config = dict(
    color_jitter=0.6,
    dropout=0.05,
    moe='expert_choice',
    expert_mlp_ratio=0.25,
)
Rows from block 2, named by matrix and row number. Rows with one number belong to one neuron. Each number is 500 + 40 x the weight over its row's rms, rounded and kept within 0 to 999. All counts start at 0. Numbers have three digits each. After the name is the row's rms in percent of the matrix's.
# fc1: MLP up (model.blocks.2.mlp.fc1.weight, 640x160), inputs 0-79
# fc2: MLP down (model.blocks.2.mlp.fc2.weight, 160x640, transposed), outputs 0-79
fc1.93 109:482482548475538482458527489489558533469485506562533472574477437507501500509575500506470541463468476492479510515474408512527499390509474512402493578503572466531494471590534492555502462569510441477528538548465547483523457490453490450508541556
fc1.94 100:478438519528471499498494525483502475528479488529478499387523506492500542511523437459499475466518442521468475480540527494505493517453572537493494571497317456499494530589536555477539497527456492513453508527418523515476509539466435491471522517
fc1.95 109:530545518522455456490490480478497502455420436437429497501473539485459492486513497401478502527521430531569452534429459535470478404495510504469500472479501482453534467525532346471502470527529442538429449522441484422476423474525470528425479491
fc1.96 116:611498461517474508474529521529496522588465490487492585482487504514530560486519459485502529440458539502531595530510547489447474496423526551504535535507494513529438491559514470637466505456525491468530498472502574486605485497548547483509539520
fc1.97 069:454245490616503536531480511520534486455464484492477470509516452453539424518515494498455503491491498455505400461507518438472535558421527501466451507438482480493511466470494537542533502483555506501486528474523505518531477520625546504468525457
fc1.98 105:491471503504607509488562501482501416493523454510518455502482555505542530497454531545499512490446479480488555500577488505544522428550480552384473511468502415432468510501500500515528512466460524583466595535474449483513506482535485457507481456
fc1.99 085:415508521558545479464606464493509478478485548501478525495524524452526504466433392424481485456476507532560464557536482479489564533513440548504474537478513468538460514499550495548512544536515446431505497579599432421483477583424475552536487472
fc1.100 111:494525482470425488645482555472578530494460523515483522458508463485518459515522431488480539456502538533524483505472500523483509375523490502459510572543435465569466458554493482476487441502521477415479519468529542454467452498406511536480480469
fc1.101 100:483568541506432541460560505500556509504532504473487464534480403529533430507523554539549448538480491495509494510460537518519449557488536481482477499563526501569492444505616479479505501512507493492432549457521544495492513486502504341592520476
fc1.102 078:481518553548552504530504479475499539441545511500600533497537475491545529515523604538543551506434450506603531446483521556514493583501503537512506522509524468512551557489540556500412503398465571478489517465512494491453494502523503383511488576
fc1.103 096:502474476508537528516510529549476493567452511487521482527507529460559482492503499510493494559439479469536453485477510581483470520436489473523429493557524504473453471556515467560498534551536447502578514553567523440532402485518403503542476472
fc1.104 118:472530514503578479510477500447429420493523479451498487493482481495587485482539468469458499471470508509483547434534461540428484564483538527463509528482364486558414459489524484465491437498510510498470478456498476510472457440495475619441522538
fc1.105 084:507488546474497512553534464490477516509494530527463500459534494511514506575474454444497485568516483526402534490480457491470462522533304537524528428525428544524466458579514494421529484484549497542495537456428498480495564438539497535457601535
fc1.106 120:453523437549524533595524481479448569453525496502496476521512414477470531517489524527541489521476496502515464561510460525553480546563390504496546560483500533517526487570526522473566560566520503498569502566516470484454526578503496540471515511
fc1.107 101:508420464464480479496502562466493550484512496489532484549559483414487481422431536488531528502497512487454537495517504493494534484379503472525496426518470496420539513462472520524506560603508550480523525447449455507550468536502464519515438466
fc1.108 099:479536507452447516529509495433485556486528434549507551538516549427552508455487535526498500524507522479463503459564558457507532495499453515506491421509590491491544521497491511511464522472561507491526569463538475516476484499509519516528532534
fc1.109 093:445507440503571502452507419453458526510504500535481547560455471499496534518542533496532554551543453465527546479511454426519468502502454461488527566487479523453530517466514494472556424548474555516499454497507578575488456556512538511532526490
fc1.110 107:524505475465466573516484514480519522459445490532490515451454460473478457465486489471469474435423522467478433471460439467495478429527439498511533440498510478519478442515449523436515478463457517435499474526445441466507476536461453463504486522
fc1.111 105:532512513460496487475511502413515464463428503485489469466482454502514468507466457516459435453478449502460411441517509624467476503466467450513494422508493481489508422431513469466430449476492470437425463464522519458430494474531468490531457452
fc1.112 112:474492454457523521510553536452489513472446447488485513464457481527482485445529450508481473513434572511494455452501549434481578490524500516469489491478512437544486459425487511451490498419456474515472465410462518495476503500407448548458516440
fc1.113 098:509553563533511490484492511531577533449468510517499550500452379532553472492552526511541586548505490523539448516522502530502552564522475471486477577470546565496521500498463525500574503522505491377480536533507578438507512507497518449498488424
fc1.114 092:482548534479629540462475488518531466508516471513462513463473478520496449510561561525514467489520491465492496422457532483477497429539503443553506492464526539515423428439588447484482513440563467492534505483503464503440431480526449499487496466
fc1.115 101:498454472518512534499451482451504465518524505465513478532514569476487472520547456504480472483538503468530424512530495484515422526514524481528470494471475407527480425456524501445523515494512504482549466517513493547528518378511477492519477524
fc1.116 077:554531535508522378514452477417485436533504451525466495518507465464541475478575513502419515510445483453505519485477502460514481573617496490543515498504449500530483551466486558451463487547511574590507538452471498489477479528464440520506492466
fc1.117 099:501494517570544534514542521510482497553531463512484539458461499545577494522521498459466550503541535485492611468482467528560504469446496476521500528512503491550452482521457551517548573528536481454516518477527480511502470502438488516562465568
fc1.118 089:529483542465479541521484488547543533543499509516538536445544465498463519582430508544532590565508499495507437469514484528658504575500462487381444528469477448510517517433511516514508485417491441475528491546450545516517469481506506500510493436
fc1.119 127:569471509488490441524467439529461388496488477534488483422485588443475474498474439480520475546510473475504500431550540535478440526468477511514468522497487550447536510496595458478503480467505513442463405493499452456442471473489525523451511484
fc1.120 109:480503444449493409519509440479489544567515480477482414554506414528449479453468454467438473439520487373484514458460399462466419484451465515494500437475481472491474510467530461516461493453478473478440472517473488468447472486514431494533470446
fc1.121 084:502509547539483478521447480538552481482472464524458474446523528500509504488542555554482483433457512501504491497505503546455467541477452603495532475470427501520539438439516568513469419485506504495501579451480523515428533455438465521501474512
fc1.122 105:553477477466561518509476530535561543570458511440484494540506485530531476618455537513495557542521489456457447524577487684484546527499509442504492526482503495494499513429513516500504539532497529508506520488554553448486520505646513487504503499
fc1.123 112:492478431485413457462541548436480487519460448518448477461500445466491519469467467465454424482514448502536489465527457495561469458478542557538526482515471417500462423485552450486443502465412469526488488478519561432450512485514435567572484489
fc1.124 092:528501469450467514545459446487513514539475571488509471433526556389491536589489519540551478494536494504476460449527498493450515600469464478526476570470517454419477451555536546456509514480418526489513405517474420545516468514459570490496551453
fc1.125 104:481503401525467522469514478470526461427517507502434553377526462447503447461478504483478470482456540512481481525453496515499495515485451443559519511490574478410460502549531463541516462538443464426499448610482473470449436493503500490524545501
fc1.126 093:445513535515496506480524504498495509482461444468484517467500543496444455481422568483527442505531436483392490509432503554487530499493450533489502483548450493541511500502493570537490426414511465521513437531530474553441466497513529501470582463
fc1.127 092:494486450483483511510514506463562560503475529399543466472531512453476472476547476477553496435505522535447495456543521519544490566541547462438503459498531451474490476475457456475534473489489524496548522470521564580462426479488474528506526544
fc1.128 083:509428504577499500488461538487427446531522589562444503525500471433533497521556516529567529462545573464520605475533510522569535419512495500467529470460475486528486489527550532475490518439467432516535444512500498486495552524450492479524479484
fc1.129 095:509527540532497553497565533530481583492442504533441548529544538533556522533524529526535505537529573565487481426511582397570486488566536504547525574504527510513487511531529493498464550515550540454543556512464465523507520510537506450530562534
fc1.130 095:545544556535659453490500479525485480552497484493486497565489591538522495516559505473561588517517447508562571510528514537526518489533508486451490556525490548488482506541466543452523522504502507488451536537511446476516586522538532439527501487
fc2.93 094:572531514487562465509502517448576493443496512470512443499509438558495519534571527572546513445514542435547460486477498542476412507486528463473462549541522520526515607482468512490522548637542461503425515528493462489481527406500493476528498463
fc2.94 104:459561440527527532475536496479492531543473500478455506513440525486462486491503448515519512529504506466515479557554477475505497496492473517481460502527492430515497530546492506499587484439450511587547494485451516541490470449487467459482522478
fc2.95 092:494487487484617465486513474531506535468491511498466512461440571468468563538436504397534488524492552476489478484455474502527486454503498517533544486457593555495452471458438565477507514480587505513494462532561553535514552504483551563488461525
fc2.96 094:499520529470482385488479406498488499502475466457534480500507440522497544606538481479484510534529397437476460455490513514555458489428480478493579444495562522511486524572498512484429484464451517495494564479556500585558491531459522533546485539
fc2.97 118:477465516501498502470470456532527561460517583461472481474500523445485479480514526485549573430526444510510557527498501472432465443431479510573496445535497457523526465486552542484537535501495482507463466536478520470577543514517475505486451462
fc2.98 108:429523569593473478503502568455559442505555555482519521559517472534444540558502531479469516502514514554482523516379446574467534472500484473462476499551515444593522474512443497494414533487477454598522549463502504428490455465464528498572513528
fc2.99 096:521522479480422525441493555505503519521542523493450509540551488500503495520512518518585472531507534460532397389432521477506448538500432538517441484449511494557458489546498528493493497495487484435564543510594539539502522501558486468473488590
fc2.100 101:496510496570593533653452521466491544493500479486416516445469435516502502512520514506509500498572520525470479503507539517496508447544466573451463490528508470538509527493534498546490473527468466394486544520406499543495531489517465405522519493
fc2.101 108:447537495547450501611495506498528462512558462498496507530478554602477480493453471508491480474484486486515527510525406486511530429505444538550465470531566504497452438516467457570480516456506483472517418526447470522489475535478468472459513430
fc2.102 099:516548526482501483557557532523486561523525519458540428548480522527483457538469534544592495436520508530531502512503469492490489487533415521547504516543540444497545484559519555582493492452511479479442444489493554539510471544538528449472476415
fc2.103 101:485504544463475492480505456505550473523516517548472514483476528492468540522547523530487473496517542541493477561472488617524476550517532491481484581501549536491436508487467459450457485561464447532454521495457507525495558478363536537511495475
fc2.104 104:557466519538377509517500504536623485528476489466506475516446515524524529465483522532521506522543440514477446523509511505510475607474580516428498503447575554514484529466496537522466526503524499473437511525475482485477491520461512321468490497
fc2.105 092:560525531527553522531557587550457525527489502506456576461459488547493559519506577417480487468496526469512457533519490442427447480571419517513486492551550501543488455519454492528486459486590470568483521444498502514540489525511546469572490494
fc2.106 113:472520498528512567461473548493554480528524545480487494511468447548542507515482499557519534494572586459536463476460502507484505473545488445505454502453525542526472406401514489550466484432529464519471530517544472544496381523520515449635511572
fc2.107 100:483561513470475548460557464532456426559539542559422516471538539530570490508478475464501535481498522528513535466475509525522538452568488492487566461536514485534486560467512447510519489580460516471501560507525514517489516485423526437489490488
fc2.108 100:434443464441486489447496487507535579486455490483499495535475501483426475524531475492503495488524479458515481556480445490489440486527486489484501536492345349547482477499492462515640517442528491568414484507410530454429533421488484492521494496
fc2.109 088:593560524499488408489537570545520535525515571522492464457517488490488541582521492502482536487526501510549419498487629470454487507480508565375599462501564504476466452513478511512509453547452551478487520498504461488495524518495479548497504537
fc2.110 096:468452435528550567587491511534474594519492489485513491523469480521459415502544470493500524499511467564480583532520483539529481461502487486418456490530491487470518533477516481546472457472423503392524540506467547493496476437524497505525499436
fc2.111 087:486534534445482530487520467532497438506495449459560502508506460466530508543539529522506472488531503574486494570540525649532486498584513534493504530498488535490477530510500556522369473516519499435496497496540495550485508536487516550464544526
fc2.112 092:533529468451474562567515539512485544523512556530520523487500532478520517441469503562473494503484497556499570549522462412423540482485488476466458487500531502474524541470499486539548465544521514521546429481494506453524535602627546458502499533
fc2.113 098:500515409500420501544440490450454425544501558505541561509469533500417518454451486612476467557556507485504455464487438485517551506521498495534514542573538543524533445528552521528440545510528489472531472512480532531523486461493448472526556498
fc2.114 108:537471479428442508458531501488513591524517493498392469519506566473562487470513486545498521489486509482442532578531566460516561441456476498471469471497432475484503514543594413526449446436512457555513566495412478490479492526513500523494498494
fc2.115 114:495538542453508569565525465528502452450507473486519527500498462464566520429472490527500536456514515503462528511466547402474494535551567511479561495514489531545518524468498425508430438498501518447574527439455516515470444503484487504465493563
fc2.116 097:494501466450540498491537429496581491485546425491537494528483513502496549510445449518526503580524421450510507446467501518532432580441473540501516530506485521478496592603529464558542508463573512526563520430498502554515496496468506442468509511
fc2.117 084:525453516468509523556492432474518510524449495542481509407532442452457490531517544510496570472532416528476448503483511493550478517548437441447542431550509445448480487510488459418451477528394486471549538469505501531501490505468600493495503540
fc2.118 097:542505478483515517517482470536491426472464510469458523515483486496456506497458523513523434482451508517507564541538429497567559485503428464452469509471534526459516468502473499462479541447534494458425550555430538442516529511514471481483536511
fc2.119 114:498412545518446492474526528508481604473457491505567486565457574454492460462541545442467471475515495492573470511513544520559552414496512457483511496533545453519514472479363475519537529512460467515460470503469481485527565482493532437499506448
fc2.120 093:547499494451511426489518525484435462450525452521541503464545430487542581475559572458523480508488377493482508501513564500519509510448497519484589524585506531446463540585513484474497524539560523480457484507502505534517482527472499529509493529
fc2.121 093:515465535554453539507488511491504452511523513516495473543521548466513547531492547587516545488506517487536559486502547530432462567471456486550466547481473450514474528489516538472472465512572438542491435501501494478482432519518422495535489433
fc2.122 129:483560527519510477506496445456567518504464511466520504505479503510490507564495547503467501497502536517496455587472442599550477525518493410505529433478533518446465542452496494453416442491524474440478509583460554596491506555456478518476521476
fc2.123 110:497530515473506507426521494547469515525461518563479486501471459464514548475509509551505430537489499497495475463527493524497505452472536513509539468510581440509531577462496495486439481490396497560528530461522523469477489589504543407464491525
fc2.124 090:449454446538520483581460554509536470420507435455511458518488517528474512514519468477510464586515507504485513561478380498444461577525434505510497499495536493492460472485509531528426483483466465537465452560392592479560572494524464456470481500
fc2.125 107:491485496567462481461539515512560504472494516439413508504514488473475533585498491492524531476527503456556491500419500554501486500522459532469515417496457499541528553527465538503526461467427492458523515505459458487506536379479539494563481566
fc2.126 087:520470556427418402436536483470517529469521501496509497526585499463408526511538511464521510526492498494507489576529433516489450483477434476491460477489592520461540473456489559506458507490506534580478473534461494448544520426508532469546507484
fc2.127 093:529477511510526512478533464522459562523457461473514520468539550473506501455540515438492471454491481531505552550500511507558481648546388494434468474496417475538497488463527543517507466522500501586570491580441456465544517581438465443545537545
fc2.128 100:471482490533586541468492515562513617503499501494558439511514456466493526445510505467473516522508496494511499528468506403547541552515513482516489471547513443526497530519486450506521447485512483527506475504489421472521488571502481509553423502
fc2.129 107:423478483474579542546542516474598584433515503510513526497475526487531485443512549513547530499538520547474543577461446513549491473501562513477494573524518514492460519467517479521470484432555502533438513498499505522500495461570464503551484485
fc2.130 100:431466494455519436561443501461443496483522476500563519496545507486493467558513539515529492432412455502456515461499460482564477396527539535455470511532539530488454431485535484533465482455536476460497518487497451512437440499497527499500434513