Rows from block 7 of a small self-supervised image encoder, named by matrix and row number. Rows with one number within an expert belong to one neuron, the router's apart. Each number is 128 + 24 x the weight over its row's rms, rounded and kept within 0 to 255. All counts start at 0. Numbers have three digits each. After the name is the row's rms in percent of the matrix's.
Before each expert's rows are labels from the 100 images, of 14848, where the router gives the expert most weight on average: "responds to" is what is common among them. Only what is clearly more common there than usual is listed. The data: photos with spoken descriptions (Open Images, Localized Narratives).
# router: router (model.blocks.7.mlp.router.weight, 16x320, trained with AdamW), inputs 64-127
# up: expert up (model.blocks.7.mlp.up, 16x80x320), inputs 64-127
# down: expert down (model.blocks.7.mlp.down, 16x320x80, transposed), outputs 64-127

# expert 8
responds to: text has "lights"
router.8 095:123146114121122119093141126152149095113099146130149116138107137136123103188158171081105120125125143153116142099114131145144106134138136121139124116127161195130151136142100090164114169126149118
up.0 101:124100147138139144120125126144125091129121146168132154144099155130132118154155124145130134131125114127135115109126129135158076105088135094118105093108129126168103102096177124147149185116146094
down.0 098:136126162124131134204103132136161135132119083132113097103097103117135101131138150094083119168082143122079095110105133122144143106171130135148102147155112129172123166175117136133154138109134089
up.1 103:131148099118153124150079166152112134127109116124152146112119192111079114129172106070096115139078172143150124129126135103092129122116097093115109149144128143114130121125103146111170117110119077
down.1 102:121093087106157111123159100107158109115122120097139139141180112120169144123125130104109097142116098134141113146137106141120132128136168081129100131110111093106158156139122106116132167133096074
up.2 096:160131119181110126141148147132153121127130113103129159142097126165110142122115153142167112161175143092114131085157150139153100108122139122117124086089083127099139138127129118131126128130116127
down.2 098:122131124110111166100146098160151111110114148069163113101149104123138105132123140153134132154186131137114123154131170179137107126139149134080119108123098153141154141113096123146097138179144158
up.3 103:161086138094108147125136152114127154107112142101153088147134149143120104093117157107108112130139128144091091159116115101122070120146131106139076137173116131141095104132132144116135105125114146
down.3 096:154124105124134104098160137129139179136104121115134114119028166117068102129121157131113137128157096125156126149127123107127132149165129150095097141107126155147133084106099104120132097140122139
up.4 098:143122125129107143137141132133134093158156111122088120127100124114164131166142131121134137163136108131173111153101103119130186105090149103138108118123098181153112153141153161104107097151065099
down.4 104:121124131116101106142158133140140095168106126127141132096133160105089106135154072091102098141152132130134129113112141114126114125162111161133162127077125126153144098132111096132133130175168144
up.5 095:107132103164158058141122084140119108112112093175152177149142106166136160145113104157151118094134118082107122112119138096133126153142127111163150135127096099124072121124082125119150133150138077
down.5 096:096133100099140051137109123083106126118135151155141108114171142167156132140115093115156149138128080125164090120103151150122114126147071140159129102144132155170107165145109087125149147121134132
up.6 099:160168137143115128139141092130128144146116193135117094119115131174151112168129146130108123171128146075112103125134123144130117132109117141159163088092149136107134132137102100132128125126097119
down.6 103:178132164114108154136113106113158131112160119120156120154125120161152094169171089130086143135135149107115073117124120136148120155153159128162132108150156189172134178136136101108113164126137128
up.7 103:142120190109153133156120102159135134159150095122119144096166143115126150095102154129126099105104166154124156171132140126142118104139142111090157131144116154086135139185108084167143127099128091
down.7 098:105108164146126131188140157155178117136119194152210119167136151115154088138135125119097119112115140134107134170119143153123122112146173161129128133130122132105106057104116133121130116105093119
up.8 108:121130102138117094137138108115143165145141085151165171123141124144127149105125140088131141125122149087126144175113131157097100142106133091103147142139073188118100117116126125079119145110161111
down.8 102:138108193097130119146116109113101130083086085139089140107154134129134119122125119131119078141216110124132107134085097105113110126147066105099149126132176110133152103092113150115138101168149133
up.9 096:111132101091147134121127155166149149105114111066131077141104129093112105160160154126154154159104146115126113185141125084072088191096137162167133078125155116135132131137115101124122137150147079
down.9 099:174115130140147105125138132084103140123158178134165101151089121117118116100126144094117102150139141140161119114149095078092126110133096171152151110109093168080146107159087089149092119160104123
up.10 104:100088167157096140098098199123090118085142156122145110088155120093149123098145140128151076144127088143118157118151119140149123104134154118115125142132144110155111114178173111145092122162161166
down.10 100:117129098106121142109161127155169126114102159127129126178134111109107105141171073107117092094127126106139160077136118166110131127133123138119142127170136122112141128133112146135192090110091101

# expert 2
responds to: text has "sky"; text has "trees"; text has "clouds"
router.2 112:125092113162142130126092122116177133125115153136093124124091121133138171156124141104143159175122101140097125147112119147143130155130154129150091140122128132112127120119125104143169116096151069
up.0 099:178127137118168142165101102104102126112125113115166147119109155135165127133116116093119164129160148094157163124081124111114113122152138166138114137164130098133117156139128151118159132124120124
down.0 103:141111126143097138136148131185085112171113202205162111112115104166130114104090111086167133122154204127125153113148147125127150116146079111102110164142107117122116063145087112122111101121135133
up.1 105:144105142118117135146089166151147156156121142156153130137145125093114145103174090149137081122126120121159120100119101138112181113139091150139105115124153161119159159121113112156128089106080156
down.1 105:105138143101139142171139157139135115112109087127122116141058127132145129131154102149137123112148149132158172146155113117170104101187106139116131115108114137161114139100118125109140122147107107
up.2 099:126141134083133164138122091145155151139124089112140122096114107109080116121139133146131138190134137108139140147116130077130138106150115130208117141142131110155117117113112110107138124123106105
down.2 096:148125079099087149145142145141140127117118132147131122091118100124126151121083101116129132126096130097139114119136143104153145156204116158134108102122093135138171121120081163162179176132144147
up.3 097:120125053148169101166149109165094134127125160165123132131164136136120114107107142098168148132132134144116126133092142113104145135117153129153118105128118150113135163110103111175130115176139129
down.3 097:150123146154140124142144119125112108133153121091082121106100139149127100118148134138141096091147097123139140095100141097122134107117140150150124091088123167139164106094177103105106128156132143
up.4 099:161133181158119116119110108114109153082105102120118144148140090102114175113127152141132161147121132132153159139117115163119168134116118132137151188127123140136122112149160164086090084124092104
down.4 099:101140167138093143141108110089158131110130135148144190135148163121128123161127126157162183127118112129122112078126101082140136152102105148143110138128091135123121118120140095101131112114118146
up.5 098:125113126152102111181111088121127110116140102095095115116110135109158165075115094129160140156114129167110090122146112136130117085163110122103118103128134121146105137113107098100108147114145133
down.5 101:105154146082098131112137131124143101126121154108103107102102115115153150119162138120129117171121153128149134150085112149112176154109113113103100145125138161172170160110137119139099119146126162
up.6 098:110132151148094133141114146077147133103153161118111148166178173084146127125136132137167164116116158138146149125121151151112141130086124133123109115117172140141124157153165114135129158124149125
down.6 099:138105177140117117155109137123111112156128154111119137135130188124109174079150087132107144146125160135118157141147107146113125145142138138076187124109086152126160083127124107154089086151107110
up.7 119:112145157153108146113147100129084100129136161090169103119164111097130145076149109109131096120113113111136175110157120156145103105111145104080087130143154144129123143119145094127129105139113161
down.7 110:105163122115103134088110121117115128118148123112141147133210148165114113136126148147122114163173100091124092121135098124109143134155147142138109114115129108114155159159171129109106133124170101
up.8 100:137116132146182171112099103138148119123155109103094093119123120139119096122100150180117114108125130165120127148156156147127135114123105118108165113142171122129162082145170175125129165132124159
down.8 096:129134104125114160096135124151134147132109133112144106131134108113088180120119114140128130152121169123150158109141118124121125129123124144124134137148123150094138165130119111131117153142127125
up.9 097:101133087076114125128164156111127168142111119126130133153092134094136141122127104162142131137066127111102134107134118092141178129108103067119149121146153144128144148144154166153151166128124128
down.9 095:123147111150147102166101097135150100137127175139149113144143088102138128092117086140135131117140141116108103104090137131147136112099175167147153157132129142102138109143159135141112070142119152
up.10 098:117126117079129115106120085098169140153095120094119137118078173112118160109164111129106116090110135121115154145116114131104112121104133150159149155143185130125150106136116090108137076131171102
down.10 100:097131076123110151189160146124104095123125129107122104149088106137107146162087134125109115137115133103101127151067150109137171083116147135155114118133110148183094073106122099104162121138129137

# expert 6
responds to: text has "people"; text has "sitting"
router.6 106:130142147095146162099144142115139153150159141128138108144128135090132108118123131138096138122125114140143133088131118096117115121086149130121130110157166154113134113113138133130098041127117154
up.0 096:089142197157115099129101133150080094121128099148121121106084139131124131136114114108119140144167095113088167133143153089158143148145145154111151137129141121137141139132167130139112142129132099
down.0 098:127110100113125085101101133132128114124105126082157130103166085155141105143112086124173141127121125153146126134163134098102154109142109170139125147117124105081141131134103118142147146182179103
up.1 107:085133110096105140132158160107130127122105119120135136118156129154119104116118129104125139132149082114145147117114123097157088124081126135137123099115106133163129153090123106129148137124115133
down.1 108:095092177119161128079114078140136124157123157143077108102075148174124134118111128119105163129167121132137113165137101140168141158144145138125166139149118108124152117122171062141152140135131125
up.2 102:138142131117099103131128130106146145115156106140136187153156082090103150138117142180133143080098125139110148148089156149152120132142111136146100104141143122091111134151118095151112109140158119
down.2 105:112135113115171152145125148115138097103148142110097145082159084137156146149096100085114114125105136160119145137096154093132132189124095144132090117093125171125164163158170153141115091141123127
up.3 095:121129102126121099081088136122134141111094084118138122147131131148116162121131154142070109171083121143079142126165107110131150168085114116135166129177125150135105116117128149111133137121132097
down.3 098:098151101164145105161080135135121115124121130131135130133125151101189109137154112180104095137126124133121177114086121143154156100156167138126115102130177131130151154141132202145111115092108167
up.4 097:132182100108189108158145125131089149123116129121122110118134074126143143089110104110123121095109129158136197107119161151113152148095103126121099096111140172111124154126127151112145087121111139
down.4 103:085155132169141090150162129139130129143120146147151096122088087126111140122150099128143167125084101210137126136131134120126139131120153140108077137137126138140111130152153127119141141151125124
up.5 102:163129130130117106085129135119119082107143096079143110104135151147121128130141164143166096114116152161101116121104111155149150114118154096114140131120171139101106143128126148158137125106111103
down.5 095:162154137144127133131151143149140124127121118160159120152107101090154152117114177177070146164107155136141121115173145098120119143147147152153177146104139123147127142143127104148050142124119148
up.6 095:114113128154117168141110159122128157135099132122109099152148109146167156116106093105170073168113125127170149110061109099143114121135131141147134097167077140138148128155104141104162173135152170
down.6 098:098115136160135149117094130145137102166138110137130158127131161122154146090139107092103086137114134153083142086157139134096166168104109126109152157117109147113087125083152118153122120140150109
up.7 097:153147134112192145117085111126105086103140107143147174124109132145114115146136155093094126155136110144105127107122134136174121136187114113120128151128143104145141115148157115111153100157143135
down.7 098:128083097096142162148122108089106123122115141141122115124162148168096116148128116138152170147148115110133122138101133134145111144160086131133125147165120140151127112127108156139135152114067113
up.8 096:115151156112135150141124133123149093121125093151129114132114095162137114140125138088119134203110096135080104135110188133093113117150141114157171143101119175117184119138124134098126143109113129
down.8 100:154181132135107143105137084125114124100148130061146132134158141149148160150110094138136125091105124105105107077117099114135109133115145155143121108096107170134100108158133141085121150116119126
up.9 099:174118131141102145156148162125137146149088127131159087134133112147130128149098159144144150151171083124116087059146124103134135145116113119128100147129127095140149106100131125142126164134100118
down.9 099:132133156108112104132120125148125144139106122122127097109095152084131117106113093143119124117084149172161109176090112145160154105143137123079147095119130123139177113133128134063136137109122138
up.10 104:142135172137086131097084122146121185114158163151119087113102136087106143147136148124100157163138084151118156105132117118166106124054199100173070116168121111172129095110114123073116149130176148
down.10 103:128119156139148126125089124119131149157170108128100120121137128104166165104134092146170117140134106125118177093122109142084081129146122120123119136148100126119111157169151118112103182099147112

# expert 13
responds to: text has "trees"
router.13 095:112161078110145118111125139137118104132124106077145124125160092141072111077115150090142169156118165118066179113120121109131123150090122116107159124155133123150145089122110146130155110097095154
up.0 105:151119135140098140120140122146115194127104171140111122141133079083123140145126149151116119128141185088126155114109132137144099113107159116117092155135134124125098104115109134123133098116094165
down.0 096:096126167115127102095124098215111112144137124130125104110096127159102140129116141115144127144102156127120139106155128121103185126161140174156145095113118158116110122142105088140123111121116152
up.1 100:179179120144134151163126112133148113118135136137087138159125171139132094139140107161079123138089176126104151115121169160117165081168181141107138146136128146116137154116114148104166136091149107
down.1 104:143185170172117132129149147121120148094125185137125126170132092088147101112128173165135136092122155124120078156120112127111114117133118116140089144140134107137103110166132132098126110136125150
up.2 103:123100067101164152121143096156145146118145126079147128150134162090160140131137129111167144127067138107159121137137099125166121091151170118102135118094157133132119140110172148173145109132109085
down.2 101:164152152114125154152118108113122095144091114136142115148115119142110147128128119119104105125114101136143133143146118140113131112107109128175137129095117174073148134191103087122112142120122106
up.3 098:092140100091135112128122167163125088144112101143123108157115149143143119112127141136128142139154103094119164091134116144096166118138110130135136084111132117135105119097150117100118126100139105
down.3 097:116129067154165135153121190135169110118147147127089125170118067133102196144113104162160092114167141097116133126092144169136133123078162123090142127127118130118121125157128126138085134157122099
up.4 096:119140140102145151144135148128112107179167181130140112187152126166132066135084095135137120115171078136129117152152155137132112128105109129091148134092102127135132121117131180127139112083132147
down.4 094:134115102084124073111151130118137186162102081120111125132156149182084135125137108129122162158170131134145173182127114125151103134125113122099106106057147157135112124140166150107166119110164131
up.5 107:125149185147131115119132122127138123115134082115157135096120157131113087146158126120086153165109120121124159157107145142117136143156099093139132149108098107145173130155144135107167148127159135
down.5 106:138130153115170140079136134121123113083131154108114145105066161147147151145121136126087138103134105127150108088143115131102110133131145106067094197144134113102123132127147087118126117147121134
up.6 102:129125171102139124115153154148157171108128147154119131139124116157125073143136144132126100144153109114094096151170117098140149153104125138142126124116107121129108113129134148139095132123155118
down.6 098:120126158122143066118143116147161138177120142152121123172132069127123108149134148112136119160140123130119133094126122094119063129121118117111156157152111152133135088111161061112061147116087137
up.7 100:081143148142106155154166127113154123126167131150147152089113153137121133093139104133137133189079122145122135130151131141138156113131106122142122126105103114132164170139142168103122114118103106
down.7 104:109155149174115159142102184137095145135115120106099142122141125142132105119096152145140136180131139152161152124135110147137155117129071107134151125115145096119130146118106132086159127125127091
up.8 098:130169121161151155127137112149143145133160160112141102111160109107098112092137137093114160155093139099126049126124096102117139144143164155153185131176132154142165150101085141132120113124066135
down.8 098:150116140113133098103184117131169122152121136140167163117122103145113130108114181132124115109145172119116127125102123103148157129145146124184130143123128146147155066135144082124142096106116118
up.9 098:151119172108112151105164128118151123109167154095171118127129137094127127082137090095130131107126123150162089130119167129144108148158116192159134142099118115123123086132150072165128156090134135
down.9 100:112077134120156105164103153116155137127113115147120135126153169146111134109147132116139157173109094106124143105129131110108067152167115135100161110155144120104160102105112145109088130139119123
up.10 099:096139144165178136107135124122138149148220091126131146118168107123147128131090130095114107136133130141145128128172123148137125089141122110127151149140125144138147092118112148139127149127157127
down.10 101:112115127163080096167111086150128120126084149138165132120131168168124124161110126110114128156118172143095149124142144071145140153123114123125118138141129160076104129134106132153152096158127122